config.toml
dataset = "photos of arthropod specimens (BIOSCAN-5M)"
targets = ["order", "family"]
num_classes = [18, 218]
arch = "vit"
norm = "rmsnorm"
mlp_ratio = 4
head_dim = 64
qk_norm = false
drop_path = 0.15
patch_size = [4, 4]
residual_init = "scaled_by_depth"
beta2 = 0.99
eps = 1e-08
Rows from block 7 of a small image classifier, named by matrix and row number. Rows with one number within an expert belong to one neuron, the router's apart. Each number is 500 + 25 x the weight over its row's rms, rounded and kept within 0 to 999. All counts start at 0. Numbers have three digits each.
Before each expert's rows are labels from the 100 images, of 14976, where the router gives the expert most weight on average: "strongest on" is what is common among them; "colour at peak" is the nearest of a few named colours to the mean colour under the peak. Only what is clearly more common there than usual is listed. The data: photos of arthropod specimens (BIOSCAN-5M).
# router: slot weights (model.blocks.7.mlp.router.weight, 16x192, trained with AdamW), inputs 0-95
# up: expert up (model.blocks.7.mlp.up, 8x192x192), inputs 0-95
# down: expert down (model.blocks.7.mlp.down, 8x192x192, transposed), outputs 0-95

# expert 4
strongest on: order Hymenoptera
colour at peak: white
router.8:487524475509473524510484524463518487532502457507527481535494517445498498511459466514505496458493523534496504517510507478519464500493528508514512522457456522518455483491544474480513515505470494528496514465497451499478474517462464499453451492495513461526527532521510467482494486539490474520
router.9:487521464530499528496501503520553510471464516543481484502464510513528468526454460483486445456510504493514483496493549472525492513466486516511484522504486516494489473520510518479554520475500496491445513473504449483518499492472507461443523531522523512473447508500484489501486438532516502510
up.21:516519475493475480491489473562520451506474489525477530483519525496478532509541488534477548502529540498512458491492490497534519453476482501486509513542499433512527485501486524511496461480522487438486509487490538496492490492502477476496504504511471549497517456457529505505529503498510526452
down.21:484498494493493505509493492516470488524502518460502509524495505478536513473518474530516490519500524535476522487526462525520472498528465501483450453476510486498516481473502501517507486492481450524499518552505487503497515503546518528544499483481503542515496519436525497476490487526499539489
up.22:472498543531500476489509529494473511449550491500520510516511519513485504504456495454493470512452487490552509498509555514486516532551458518456436485440495529474518539471501493493443510512469536499491481482522481558512489520471503556510481518491538484469458535511462502486531470493526493516
down.22:519515450515464489515503509478476512563501479527520459505512434454499510494511481471481504530476489510554527501506488519498503498514522499487513492499491522515508492483472525527498511518470480515499515515510488472482506435547497484574485469495524492526497489501481518488467550517468500516
up.23:487514490499473465497524463487480503474488530529505527463502578490494509443506496496460524523516533496511508502506518493543523475492479505470522494504548465548520508499489492516496470486497502467512554548495529500474515505522489503506485533485477549520504481455467484533506484518510482483
down.23:513501478525501500508473486525528526487502498519511522500510539488512515491525487502500479484515544465495520490514515557491523494539534508491501497482528501487533442521514504478518506522456521590439522494484460512488535513556521499524518516493491497511505505470510499504496525465463506489
up.24:494469518489524512489528530525494500499526522491493454493484505461534545535466519491517459478489493521535542475500485543520513539493498474494472463497498517526503574517516515459524506515469526507499472519537520509467478502515519540489470507476535511550473514508494465555494470509522456523
down.24:494522450525515534523515509498521531490484504547500474502500499500491503511530497460507493473464530502525545498532480506529543512511490529521505525466476535530495467479429518555480505496478505536481515517475537480474463488530497513571485490517516530487521499484499500474500539501459510520
up.25:484505544523540487498458479523493531479463544512505534493490514500500521470514547498517453523509485474534520522507511481537513511508457488470485464493484504527506479444503505495462492495518538482510465506521496462509549488553503477527504549515455509443484490477519521527554510505507510533
down.25:515494448516514540517513556507520481504511455526520520468492478477494485497497450494530499509502514450508473501534491486476485505512510513523517494506512497542519467481519516522463477527447497567446439505496510483509500474575510493517471502497504513519475473509519525495500491537495569499
up.26:482523481505479491461517501494496518465497524489537525517536500499524480461456489504478465503465483479514499469466525495478518479525484548502480492494528552504495496490507499468438523505488469541489505533526463480472450497476487520492526502441501522485489513523465500487466479480564471461
down.26:494479514500542547465458535480482519450503548493463498502521500529488504513472534506479501488525501510479523528490476524512484486513523545507465483462467482462474555524479487505515475504512535450496503467505516502503497513447489492473502525484473493499494474491516538520530519510490486529
up.27:481470542527556504517514481476510492472532510536490475522514512508531541475546511440488438519513531494542514490536515492510539506486490501479464488471525532529517528530529493536508511512444519511469495532492522472519516533502520561490501476484491472504483510510480489543468502469487439510
down.27:539522469500497525470507505539484534525533475526516473495512513471504508550534485450499515492474504488542526513526524503505500521516475480494506513481523539539515496496450523518512490536488527546494493524454516488457469476540496499543472526474481494492488543497554474510472545485483496502
up.28:520521498493464477484511488526489520497487525496478529476490547497462462488530492483469507536493473487508470467491514469520524437485441457494465516528513488492503515526458522499485472467489502480481503510503485558520544512502502494484519515534506502491475528457509514525503510486479511448
down.28:524517460521496491525537481470502519538484507497518499482488451492503472510545555501518475502474513529524485523509506502509470484464516463496533459519484489502504487484496499467489480487460445499512499477512528504508505468540469465503462472443536500546489481502519493486526518525493482459
up.29:482513511530498503486483515523500516441505498514529503488466463554489468502495495486491489541489440518526512503478508497517524487525492477490539467527497488473528522519461531506519478504513516504458528510538522529513479474487531479458508503498498496448469509489515526434493506492506489461
down.29:479502478528471505540483536499475504500509500522546528498495495476534471480488462483507444552494529500514538514566481511495498467466495519538503475500498510502547493498505517477487485495486450482528501511473501508473517455554470480483482497463531518530492516523496488492504507506474521499

# expert 2
strongest on: order Hymenoptera; family Ichneumonidae
colour at peak: grey
router.4:520523518518539508502483510520462509480498505499504472505481465515533466527534468448499490512456458489519531528503524483464461463478472485484507512487511492520526510548490521465528544484464491499465523530489483478494495534472544473443496514523524466485463510473484470508507460500516501486
router.5:531499490533515505498493493521494528505519501494500512497486507489528466534520445498537485475534471515507520527505498458499481509480486481511501523554542490491505532520492529450554506493504519469525486550495495526486515557528512468473538490508490461532502508461480479466477442553543487485
up.21:493553553535494494522422528470499519523483499526570484483480450479503504512494516529490453519497489459487522527475515493496523485548475459461492496472484515516463481501515462497486481479486490483490452501500501513489488485499524504517483493519501484456517466488477517500536506508521489496
down.21:509505487490497493500520488455493474475489508504505441549458473532500485501471502481497514471508504498501496513507482536492473501507459510520524492483425486531509435535497499487503499476507491486492514470513500515500513513459506539540457493529506532524486511497485513480494470504499477488
up.22:513472480496475469533499509476513452531522476510505514492508531468459509500491525499517495491530525460503490462486534510483500490515526516510464495498510525513477453503464500520461455490511465516449480481479513438542527496449503511451507487488469512495491512539505472529507501484477532513
down.22:509505516528475489480473533545546511472505517478483504492499515494497497506491508525495545543469495491519507513463498508499506486550469485497513540514495529499503489548489521491528492477509468468458494502478520465506531519445515464480513527507526487575477503491541505474483485522465509508
up.23:472491508504567504504508502479472516535509503440453519471536479540480454512453500469510457469465527495509496504460497509506505573478550483514510499511466485488519513488494514530514509485441464524471488503462474478490494499486500506491480532446499468526523523519509475547490539530506524495
down.23:473521483492507510530480521488490534489437502471541500486522501473477493489545492500467513453474529509510511465520510516529495464509533480477477526481470509490470499512500519478489532533517461499466472509448515487499552497448520467513515524481508512527545472487464508475509536501493465507
up.24:496510524480494482487521476518470509450551478527478521517512495496509488475514503459505501504464510514525511501488512462488513525492517474496491525504487517466520501487461508491500501464506549508485480459525539470547485527489480499485507497473482435520462566485490509509504517498475517514
down.24:476488495505546516528489487506525507525513523528505514444509532469479496480488487492483549516522498518469476493501488515490522439494484505467530501503501456481511499532508470457527504549500525520425494460482523479500507440498479468533474510495545497509492506514493511479525518528448464500
up.25:498478486456512554516531484481521462520496466502469510542542530509467505506497479520451495454499521480469468475464526521483505508484534499496530536474503473468546490514501499505462491493504520476494508496455500504516468488492472504505469480479505501499458513519564509532505496480500521506
down.25:506509488500521511514497507484476534526547497516490497516491502486487502495551501521482513494507505547479524516468477448485531499547503480471470541509467461460482490483510478530514492506467498534495504481466482530509510503465498564499497507498480491549476574498538529518518488493545529508
up.26:528524513516517466577442536490476516505514506470541532519537518495515486463471508523482470548465497488474492526509480521528540482494482457515499497478484498500482498437532485517479495531444529521477478491502503485448507493491518528471512512497482508508449490505522478522536484503512491498
down.26:529510458477481518506460523460506524534504490539450488521455485512498487520463531477482516479514519537494485526487483536518494514525478499494513494486440492497529492510512503482481471466482511473500520496496517540496491500490529472547479497544516514514511485485531512480498479517450495494
up.27:441488527523528537508511519484525502491533529456494481532478538534511547462536510461500470498477498521509508484534499489499551502493514494482476469518507505528496509523525467514490485477554512525483498480488485443490480519498484574488498483509492459557494536512496472506490486484498489491
down.27:515501482499505488508531524546526513471526480494537487497502512494527522481487509518465466487454478533534522488525527488480458493558486508504486529514493520517466541488504478501500518505496502482488501493492469529514538536446517488522466506517527524477503486527504557500447485531536528489
up.28:507505492497498530535478520510521471460437503511504516523498527490509496462478517499517476472496528482483509532485552492489509529444497539519489488491519508487510479425527488538469527507547522493497535514499480496516522511493468498495533462493484542470498474520447502491520507485483502511
down.28:476495525562519485488481512462501499502565528465509503560514509513487518548506490513483524528503469525513476464512473471505521494554488449497495514533500469512485535474530495486525458488466477502493488505448529523537510472482537526471500523510497500541506501501524485522491480526514512493
up.29:478464506480486500512469484465514500517526523507494542447492504555487572482478518496479501509512520453502466466495491469487505521517514494505451488482487537508459486495503506551486516503489475536476480488472510473510527464482504518464473473487537516502513448536533541549499472461489499495
down.29:484499488513487488477447496528534484523490507474487511485492512484506498535474516535525556534485470513526495507498486521480533495565450479484516482531461527526519490551501516502477515459547489469490512511477534492524497513455514472518495525496519471548487465485521501469478503519483504459

# expert 7
strongest on: order Coleoptera
colour at peak: brown; grey
router.14:446514503508484488518503481510478488510492481525481464521492507490486467529513507513459504532470447520483485473499509472461489461492500532481505531501496456502544503516499525433485494513522498512440522498525459502531459531461519500451493495539462545484490515491486509500500492520529551486
router.15:527523471490469529521484468509505491514504518479528525508554503496461488487521477557469510503506519499541474467500517438541471506533474517495530479477538509486497507471505471502542531548523462530454488461504518482508479520501488512463502509474506488521465478482459483500448485529489499475
up.21:516498492523475475494528463480494503519484511516470490529527488505523508501502527468515456569465495513540544500496515495510487491491499499493489501502458522476558478490500503434493469490508517515498506486493480493502523503490529465475479506514532502483545480496485518491514515524474501474
down.21:496521467516479508477525501469507533513503448500512469485545493526546492518479504512526484507523530516440499509511436517457455465485479493488512514506497493501531516523525456531503517482520514543506491487502457499515516519466504504524478545471502521524505517470488539486488500468482499522
up.22:473478494503522472482494520460482539484520460476469446466471491458531524556477521514515500512451483482531541511501484518473506564519515529550501527529517506530505506503508524484492487515506489499454495489517456510523487477473560513476466530556510485465483492480496525524525509490505506556
down.22:467529483508507521502510565523523525472516490530478498519490488490543498494484499490475542489526475490493459490498500533496469487504522471461531465510507517488509493523479466509538499522515593528502540543490522490501490476429484503448522523477501514516516528493528508499469486500518515526
up.23:490517514450533510474485470526516487493462475495494479487460490485500508540529505526503485485486485479466527502491527492473456495517511543504546489516519477485507487449484534470459535484529519512529518540564497500502505490502519495483469474530510500466498463465511483522527516479509529525
down.23:444466509481495465535466527510502482488455531481451482483506533452499500488472483486511505481549540532524496463454495508493493483503513489512487466526512519493529527533501512538509497465488540479486501514458520479531530474544499475486493529499514490515488471513505493508484478515488504560
up.24:509525506483521500498492482533506510547444476523482508536482488511516533555569498470504483537453481512460490529485481509484564441486525509506508504512487490481508498482499504452445490506475505483487518497510477546488446525488475480505488526531514486483510525477508499493508485529487506526
down.24:523526497505520506497520499527466531557528477470527529520485494561507483589529488513525512499493484503448486494527512470536519450512526497427495461521506473523487515467507522484491478503522503469566507482500516514502471500518517511519476471461486532511537542510517493455498537508499524522
up.25:480521491542508489451506464530482507485475515531440509491523471514491446461502452478492457513487523494488478506531530487490500502477490507476509517466478461498540470461432510487502505496493479475479523498497505481471503490466511460458512522460492498528556488499532533482518467541495540514
down.25:514517516504491528507532499517494517506502477499508517478537571517502466527493521502449470488448488490503526548486513495541510492513477501495519503507456497473455526512501472507454509499528484523528472512486498538495509510466491458513526486541511509520457558506505503525533534501489526453
up.26:493486507443549487500538515496510423479505440497458486464500486472493482536478498511511536477460525491511523523474482507470480534495495519499483501506496501457482517520527520550450504453477470471494483497488487503484479493485514500497508517520478477534556498476513509510513494470537503494
down.26:464491486493456530484487500557484520483467486511459462490468526482484510548459498530545497480495494478501482487466513492502495494549476476473501511476456500467485525513470529500521503524470497530516490467486484475519507456463483496507520508493541527459501501505503515482563509477475482557
up.27:489504555533545479495496536501528448438475488554461501513510483462528530499515480496520443546464530463514546534527504480493498488491473495489543503507543507521525513537541499467483497499486554512487502533510480472494491508488509507496487476489514496492503479471511524460514501531507521526
down.27:504518470515513497489503562498547509480529491432558521490492488534547478536506518466500472498551487495483496514527511482515476469499508510488476496513500447463486473472503495537495516488486539509512473568507538480470520526530467506529503506494489527517535513500539498488530465495508522466
up.28:496538510529466500460471469503512480458476507537472495481482514480562506532492484499524458521519517529518524527496498538487455510499495531467485526461515444471529485490464490469494473479549550483492527522527484478524532506483540477490531505542511463469506511466488537474506500505457520520
down.28:497484446499443483491508479475538539507553492506513471481481512523508515515456496513491512520509525491489468518502469538506483476503507479505515506468505489510500519483489473509479491493535530502496483466469492544493531530468540465521516542451580483509483515474497541518519500476464533497
up.29:490494521499487492491479464537496536499471491492469480489499512509537493493505503495504454534478451473484496527536484532477474507517498538500491499482504501458491472458511506465428447531499518492498482505525476489462487508503528490537484524506513461455483509514509546488520537452491530467
down.29:485500493496480539477487519534488516482545479513492463472477542523507465533460491491536524455507484527468503498513488512465508497460561509483496466531552493517518511489475503501521464502535516525516539540484540520481481461479486497541484507486542489494536496472535573493506514485455542529