A small image classifier, trained from scratch: norm rmsnorm, batches of 128.
Rows from block 3 of a small image classifier, named by matrix and row number. Rows with one number within an expert belong to one neuron, the router's apart. Each number is 128 + 24 x the weight over its row's rms, rounded and kept within 0 to 255. All counts start at 0.
Before each expert's rows are labels from the 100 images, of 14976, where the router gives the expert most weight on average: "top examples" is what is common among them. Only what is clearly more common there than usual is listed. The data: photos of arthropod specimens (BIOSCAN-5M).
# router: slot weights (model.blocks.3.mlp.router.weight, 16x192, trained with AdamW), inputs 96-191
# up: expert up (model.blocks.3.mlp.up, 8x192x192), inputs 96-191
# down: expert down (model.blocks.3.mlp.down, 8x192x192, transposed), outputs 96-191

# expert 2
top examples: order Lepidoptera
router.4 [199 127 123 163 134 167 127 134 115 159 115  73 119  87  89  99 161 154 142 154  98 114 129 157  96 114 130 138 115 133  85 108 155 112 143 164 130  99 125 123 165 113 131 136 136 143 114 138 150 122 159  76 135 102 141 147 135  74  97 134 141 129 120 149  89 122  99 109 147 159 159  95 109 165 147 138 145 157 145 135 137 176 129 137 130 110 141 146 140 155 133 136 180 130 166 123]
router.5 [167 122 138 172  85 153 131  96  49 151 145 101 103 106 118 107 130 133 128 179  99 114  88 154  93 117 111 163 119 166 122 140 151 124 147 122 123 108 120 166 129 128 159 171 144 139 138 114 126 126 143  88 134 141 135 133 132 100 112 116 128 122  88 154 113  92 101  86 171 144 171  95  94 131 180 156 149 157 132 140 132 155 123 125  90  96 150 126 117 147 150  98 162 145 145 126]
up.0 [ 95 178 142 113 166 144 124  89 136 131 117 116  93  95 125 149 174 113 140 115 155 170 130 116 132  78 111 127 108 106 138 181 128  92 113 128 135 106 118 100 162 165 127 144 145 117 121 127 121 133 102 158 156 141 151 135 142 171 139  71 158 134 122  88 100 135 123 119 146 158 133 165 126  96 144 144 128 138 125 101 129 118  76 114 131 161 158 131 108 144  88 123 106 123 141 162]
down.0 [120 149 141 149 148 125 117 127 162 102 138 127  94 102 138 144 155  94 104 157 102  95 146 147 119 175 132 118 136 152 154 126 153 107 129 137 149 111 112  80 119 124 101 133 122  96 111 117 121 113  94 136 143 139 156  69 158 130 105  94  98 128 135  93 128 139 119 188 150 148 101 147 153 121 110 152 142 154 113 117 147 143 122 141 103 129 116 131 127 140 132 107  93  96 112 119]
up.1 [142 113 114 101 132 131 113 111 117 112 110  90 102 139 129 106 115  90  68 152 138 158 151 133 122 131  96 129 137 113 141 121 109 132 114 102 132 170 118 117 150 125 143 109 113 100 172  88 110  84 100 162 117 106 120 152  91 142 159  96 125 146 120 168 150  78 127 131 107 145 111 152  82 101 101  88 126 112 156 130 102 156 110 146 111 125 146  99 129 152 121  90 154 139 131  77]
down.1 [146 159 118 141 142 160 110 119 150 135 103 153 106  78 130 124 138 124 144 159 119 137 134 119 118 159  92  96  97 128 145 152 107 121 100 142 137 116  91 135 115 130 119 141 154  89 114 125 140 148 106 154 133 132 126 103 184 166 123 153 114 111 150  86 137 125 122 143 105 170  93 123 140 128 116 160 114 124 144 132 125 153 112  83 143 138 120 105 167 141 135 126 151 107 164 167]
up.2 [145 127 114 120 140 114 113 179 163 134 123 123 184 117  88 104 136 126 148 101 115 149 171 117 119 115 142 116 101 124 134  91 116 111 139 125 128 111 102 102 192  73 149  46 157 148 155 158 136  96 134 166 118 100 107 128 112 129 159 125 126 115 161 150 127  96  78  94 138 124 136 122 124 110 123 145 126 149 166 141 148 130 103 101 154 145 117 119 146 108 124 114 142 137 115  58]
down.2 [122 127 125 137 136  97 129 122 124 155 103 110 114 141 114 147 160 124  99 115 122 112 104 125 140  95 131  69 139 116 122 112 138 129 144 175 103 108 147 102  82  86 142 114 106  79 119 172 114 139 135 172 147 118 158 115 124 127 135 156 108 119 141 116 133 138 138 126 142 112 150 140  82 175 140 122 166  69 144 108 125 148 126 151 174 145 170 123 142 152 141 130 112 137 135 105]

# expert 1
top examples: order Coleoptera
router.2 [110 140 117 139 153 137 141  59 112 139 102 139 100 140 148 150 146 149 112 133 137 156  81 138 117 159 114 121  77 134 122 163 149 149 110 134 142 157 131 135 142 153 139 149 124 107 122 128 163 172 157 115 110 132 107 144 154 136 168  98 165 166 142 102 156 101  95 128 124 159 149 108 131 150  87 137  93 132 129 113 135 132  81 151 113 132 144  96 133 153 134 142 122 138  63 142]
router.3 [147 168 126 132 119 145 151 128  95 151 100 111 118 159 132 156 130 139 101 118 148 134  94 146 121 165 129 109  87 108 128 158 166 123 140 136 155 134 127 134 127 165 116 156 119 137 112 116 173 154 147 127 121 113 145 143 160 163 153 136 150 181 156 120 180 109 139 143  95 164 170 137 104 136  99 149 117 141 138 111 132 130 101 128  83 108 146  90 108 164 135 128 117 155  72 146]
up.0 [141 112 159 121 109 160 147 131 134 103 118 111 154  85 137 132 129 111 114  96 151 107 136 113 125  95 105 138 105  96 143 137 170 130 166 143  91 104 138 132 121  87 166 143 167 114 139 149  65 144 121 147 115 137 120 119  86  90 125 149  66 128 151 156 119 133  95 107 137 103 138 116 144  97 152 138 131 113 129  86 127 111  82 106 124  89 102 147 119 146 125 114  98  97 169  93]
down.0 [107 145  86 115 129 132 129  84 112 113 102 120 122 167 180 184  95 149 116 116 144 105 148 134 129 117 172 108 133 102 138 169 132 129 104 147  63 126 106 115 124 117 149 137 157 125 120 160 142 154 134 121 139 140 136  83 110 153 155 104 113 111 161 102  92 161 149  56 149 128 135 163 142 108 151 153 111 117 107 131 125  94 136 101 121  86 145 100 104 125 150 133 108 181 110 117]
up.1 [ 91 105 138 130 125 101 148 143 141 103 127 119  89 113 124 121 132 168 120 104 149 138 118 115 108 134 130 140 141 120 122 122 149 153 125 188 131 128 119 142 152 111 178 137 127 129 116 163  97  78 122 150 134 148 157 119 123 123 146 164 124 165 154 114 150 171 142 113  90 138 120 122 179 126 166 138 154  88 117 124 118 114  77 100 124  89 143 121 136 114 139 109 107 135 132 130]
down.1 [111 150  81  87 154 116 117 121 110 122 126 122 146 154 167 162 103 147  91 125 167  98 139 102 126 115 178 126 154 118 152 130 138 140  70 119  71 142  98 150 122 117 133 170 159 144 151 160 124 129 127 112 139 110 128 125 106 148 149  74  97 142 136 108  93 149 168  99  81 159 131 143 114 103 143 172 125 133 101 154 109 107 110 127 105  84 154 127 100 143 180 104 137 152  90  91]
up.2 [119 145 148 122 142 135  76 124 105 182 118 141 113 110 159 122 109 151  79 126 142 156 119 155 112 147  92 127 118 115 137 146 120 123 100 145 123 132 149 103 150 122 133 118 128 114 136 116 140 154 141  94 129 132 119 153 142 112 147 124 112 142 147 144 157 136 114 130 119  79 149 104 129 153 122 125 133 139 129 116  82 162 108 141 141 134 148  97 156 124 164 128 109 106  97 143]
down.2 [135  92 100 127 159 144 134 139 146 110  75 146 144 120 130  86 128 151 152 140 111 154  98  98 101 103 107 124  94 141 165 117 130 114 119 128 142 109  84 151 121  94  78 109 138 135 123  78  84 129 103 114 156 114 128 143 123 136 121 122 155  74  79 115 121 124 120 102 132 135 110  95 100 155  89 119 110 132  72 146 140 123 139 197 138 163 102 149 106 103 111 149 143 109 150  95]

# expert 5
top examples: order Hymenoptera
router.10 [105 140 130  95 141 124 154 126 145 124 138 160 130 106 125 130 116 163 123 122 160 108 132 154 153 151 135 139 152 116 135  92 179 174 169 112 130 126  84 180 105  60 126 151 119 103 124 154  63 118 140 107 120 129 111 144 125 127 112 174  71 137 141 123 155 168 138 139  79 113 143 131 150 110 131  98 102 127 115 132 140 143 111 139 148  93 144  70 120  89 145 135  99 107 150 128]
router.11 [120 170 118  68 147  99 119 124 110 138 137 149 136 101 145 128 135 148 122 100 136 134 123 180 175 133 133 131 124 132 141 119 166 126 151 117 118 112  81 184 109  66 139 145 102 124 114 141 130 128 166 135  94 139 134 194 135 128 132 182  89 149 127 122 188 168 100 131 122  94 125 148 128 109 155 112 129 152 140 125 122 144 120 149 149 145 116  74  98 119 123 120 127 115 140 108]
up.0 [120 123 173  98 135 169 113 130 140 121 116 123 194 102 164 114 114 168 127 103 162 114 116 125 133 120 121 126 153 117 151  88 101 145 163 118 148 119 105 107 117 124  96 114 146 117 124 110 113 135 161 104 137 121 111 136 120 108 129 134 110 135 130 135 124 163 100 100  96 104 102 120 169  96 117 115 128 130 154 115 153 114 105 117 152 125 156 151 146  90 129 166 138  85 133  68]
down.0 [125 115  67 136 120 142  85  99 114 134 121 126 115 142 111 156 127  90 119 126 129  74 118 149 137 127 116 138  90  94 151 165 122  99 115 153 112 121 147 149  82  93  86 135 149 120 131 102 132 136 158 147 177 128 139 101  92 202 177 137 134 119 164 113 143 128  86 150 125  76 128 165  96 132 153 132  99 124 120 147 131 162 153  87 121 173 145 146 126 142 128 132  88 153 130 134]
up.1 [107 138 151 120 110 152 135 109 137 170 119 112 131 157 113 141 117 131  71 107 118 148 127 108 113 109 131 112 166 155 140 126 123 106 101 144 136 120 179 150 142 161 106 142 142 133 106 102 174 153 123 168 145 109 103 109 102 181 145  96 187 117 174 148 133 101 168 125 128 154 140 123 145 157  99 165 129 116  79 141 151 113 155 122 109 100 119 154 111 153 123 121  78 130 127 155]
down.1 [112 134 112 126 149 149 101 100 110 124  89 127  84 106 153 104 118 146 150 131 111 141 113 134 131 112 165 158 136  76  92  98 124 145 112 141  80 124 149 152 102  97 109 142 124 135  83 121 116 129 116 152 136 145 122 157  97 151 138 141 106 103 187 148 133 111  82 129 133 136  92 149  94 122 133 118 166 160 137 150 138 175 117 139 118 114 138 127 138 137 125 114 112 144 157 182]
up.2 [147 106 111 152 108  92  95 157 119  91 139 117 161 121 121 156 151 156 152 137 121  92  90 106 116 136 158 127  73 127 124 157 138 176 146 143 103 131  66 119 135 113 157 126 146 135 116 158 140 132  95 157 140 163 126 104  95 119 108 146 136 162 130 123 150 123 120 127 117 150 117 123 120 149 139 163 150 114  99  94 112  87 107 110 106 104  77 137 130 116 127  96 131 140 144 104]
down.2 [103 110 146 109 114 120  69 103 144 123 122  66 115  80 134 173  81 155 144 184  88 108 183 143 125 128 164 142 120  98  67 165  85 154 152 178 129 110 113 123 130 131  98 158  73 131 133 170 102 163  98 146 130 115  84 122 139 168 118 164 163 130 162 106 106 132 138 135 113 133 148 134 112 116 135 142 132 145 121 132 156 116 154 123 144 103 123  78  93  51 146  66 117 111 107 141]

# expert 0
top examples: order Hymenoptera; class Arachnida
router.0 [165  99 119 125 122 156 158 117 123 162 117  94 131 145  90  84 119 158 138 131 146 116 127 101 116 120 135 142 142 124 164 121 159 147 142 141 138  97 136 152 152 133  96 145 136 112  61 132 126 122 105 118 144 153 107 168 136 140  93 115 120 128 132 150 153 125 135 124  76 168 111 127 119  94  95 140  97 136 130  98 148 132 124  66 135 119 101 137 135 117 115 152  91 132 140 106]
router.1 [120 102 103 143 127 120 176  89 130 121 126 114 135 155 118 128 113 162 128 150 149 100 124  99 135 149 138 101 120 123 160 114 174 180 107 121 168 139 104 163 125 146 106 171 129 139  95  97 139 129 110 109 118 146 107 147 142 186 117 139 138 128 131 128 138 153 161 157 110 169 116 114 110 127 113 142 118 106 120 105 144 134 160 130 125 120 109 143 114 119 117 155 121 157 154 131]
up.0 [ 97 117 150 156 156 124 113 147 129 126 138 112 125  97 141 141 170 107 111 150 137 109 114 129 134  96 152 141 115 109 132 130 126 118 189 139  97 111 121 123 130 148 129 167 152 121 133 180 104  94 107 124 157 125 100 121 117 134 123 124  75 124 134 110 121 102  84  98 133 122 146 112 180 119  98 101 137 110 151 152 127 139  81 102 138 117 117  93 130 165 118 110 135 117 131 143]
down.0 [117 148 166 128 135 120 151 117 117 128 132 104 166 161  75 117 157 129 118 110 115 118 128 141 104 114 127 134 113 138 115 117 140 130 149 103 109 128 115 142 102 134 146 141 172 120 149 147 108 132 118 121  84 113 157 142 150 136 155  99 131 108 130 153 109 164 123   0 146 132 146 132 151 148 111 131 151 156 157 160 150 147 133 102 128 117 105 121 114 118 149 114 155 143 139 152]
up.1 [176 114 136 150 123 176 120 149 140 169 159 114 154 116 165  90 101 113 139 131 113 144 168 157 129 129 144 110  90  82 138  91 170 161 139 137 140 130 106 149 115 112 133  97 135  90  97 146  78 148 129 114 118 119 118 152 132 114  68 150  96 157 144 155 129  97 122 117 108 115 116 148 112  58 146 142 122 114 169 115 126 162 103 114 126 136 170 126 131 136 123 102 149 133 109  95]
down.1 [122  95 158 126  74 138 113 129  80 133  93 100  86 129 130 129 125 178 133 113 138 117 127 106 153 103 115 143 134 154 100 123  88 130  99  93 169 135 133 127 113 130 115 139 133 124 144 148 141 131 139 138 150 115 106 129 106 180  93 126 128 115  53 116 152 161 142 138 128 119 105 120 113  87 144 143 179 178 155 157 142 110 136 169 134 214 143 134 142 129 112 137 121 156 122 115]
up.2 [121 118 150 106 147 140 112 165 144 131  95 110 113 132 111 160 119 131  93 130 138 145 130 110 146  83  80 111 172 134  52 145  91  98 149 135  95 124 132 114 152 143 135 130 105 141 112 189 156 142  92 100 135 106 136 160 114 113 158 145  96 141 100 165  82 159 112 115 167 129 128 135 151 131 108  92 142 179 133 109 135 151 132 120 117 159 167 112 155 122 135 104 161 139 114 127]
down.2 [137 135 141 123 111  93 151 119 104 130 127  95 149 148 101 131 133 132 102 114 109 116 155 119 131  90 132 133 133 147 138 121 133 139 141 112 110 127 135 135 143 126 159 138 158 114 152 163 109 139 132 106  90 114 141 145 127 110 156 119 124 132 141 158 132 143 129   0 113 149 158 157 125 161  79 119 155 151 128 143 164 127 157 125 126 110 123 114 138 126 135 126 140 146 151 152]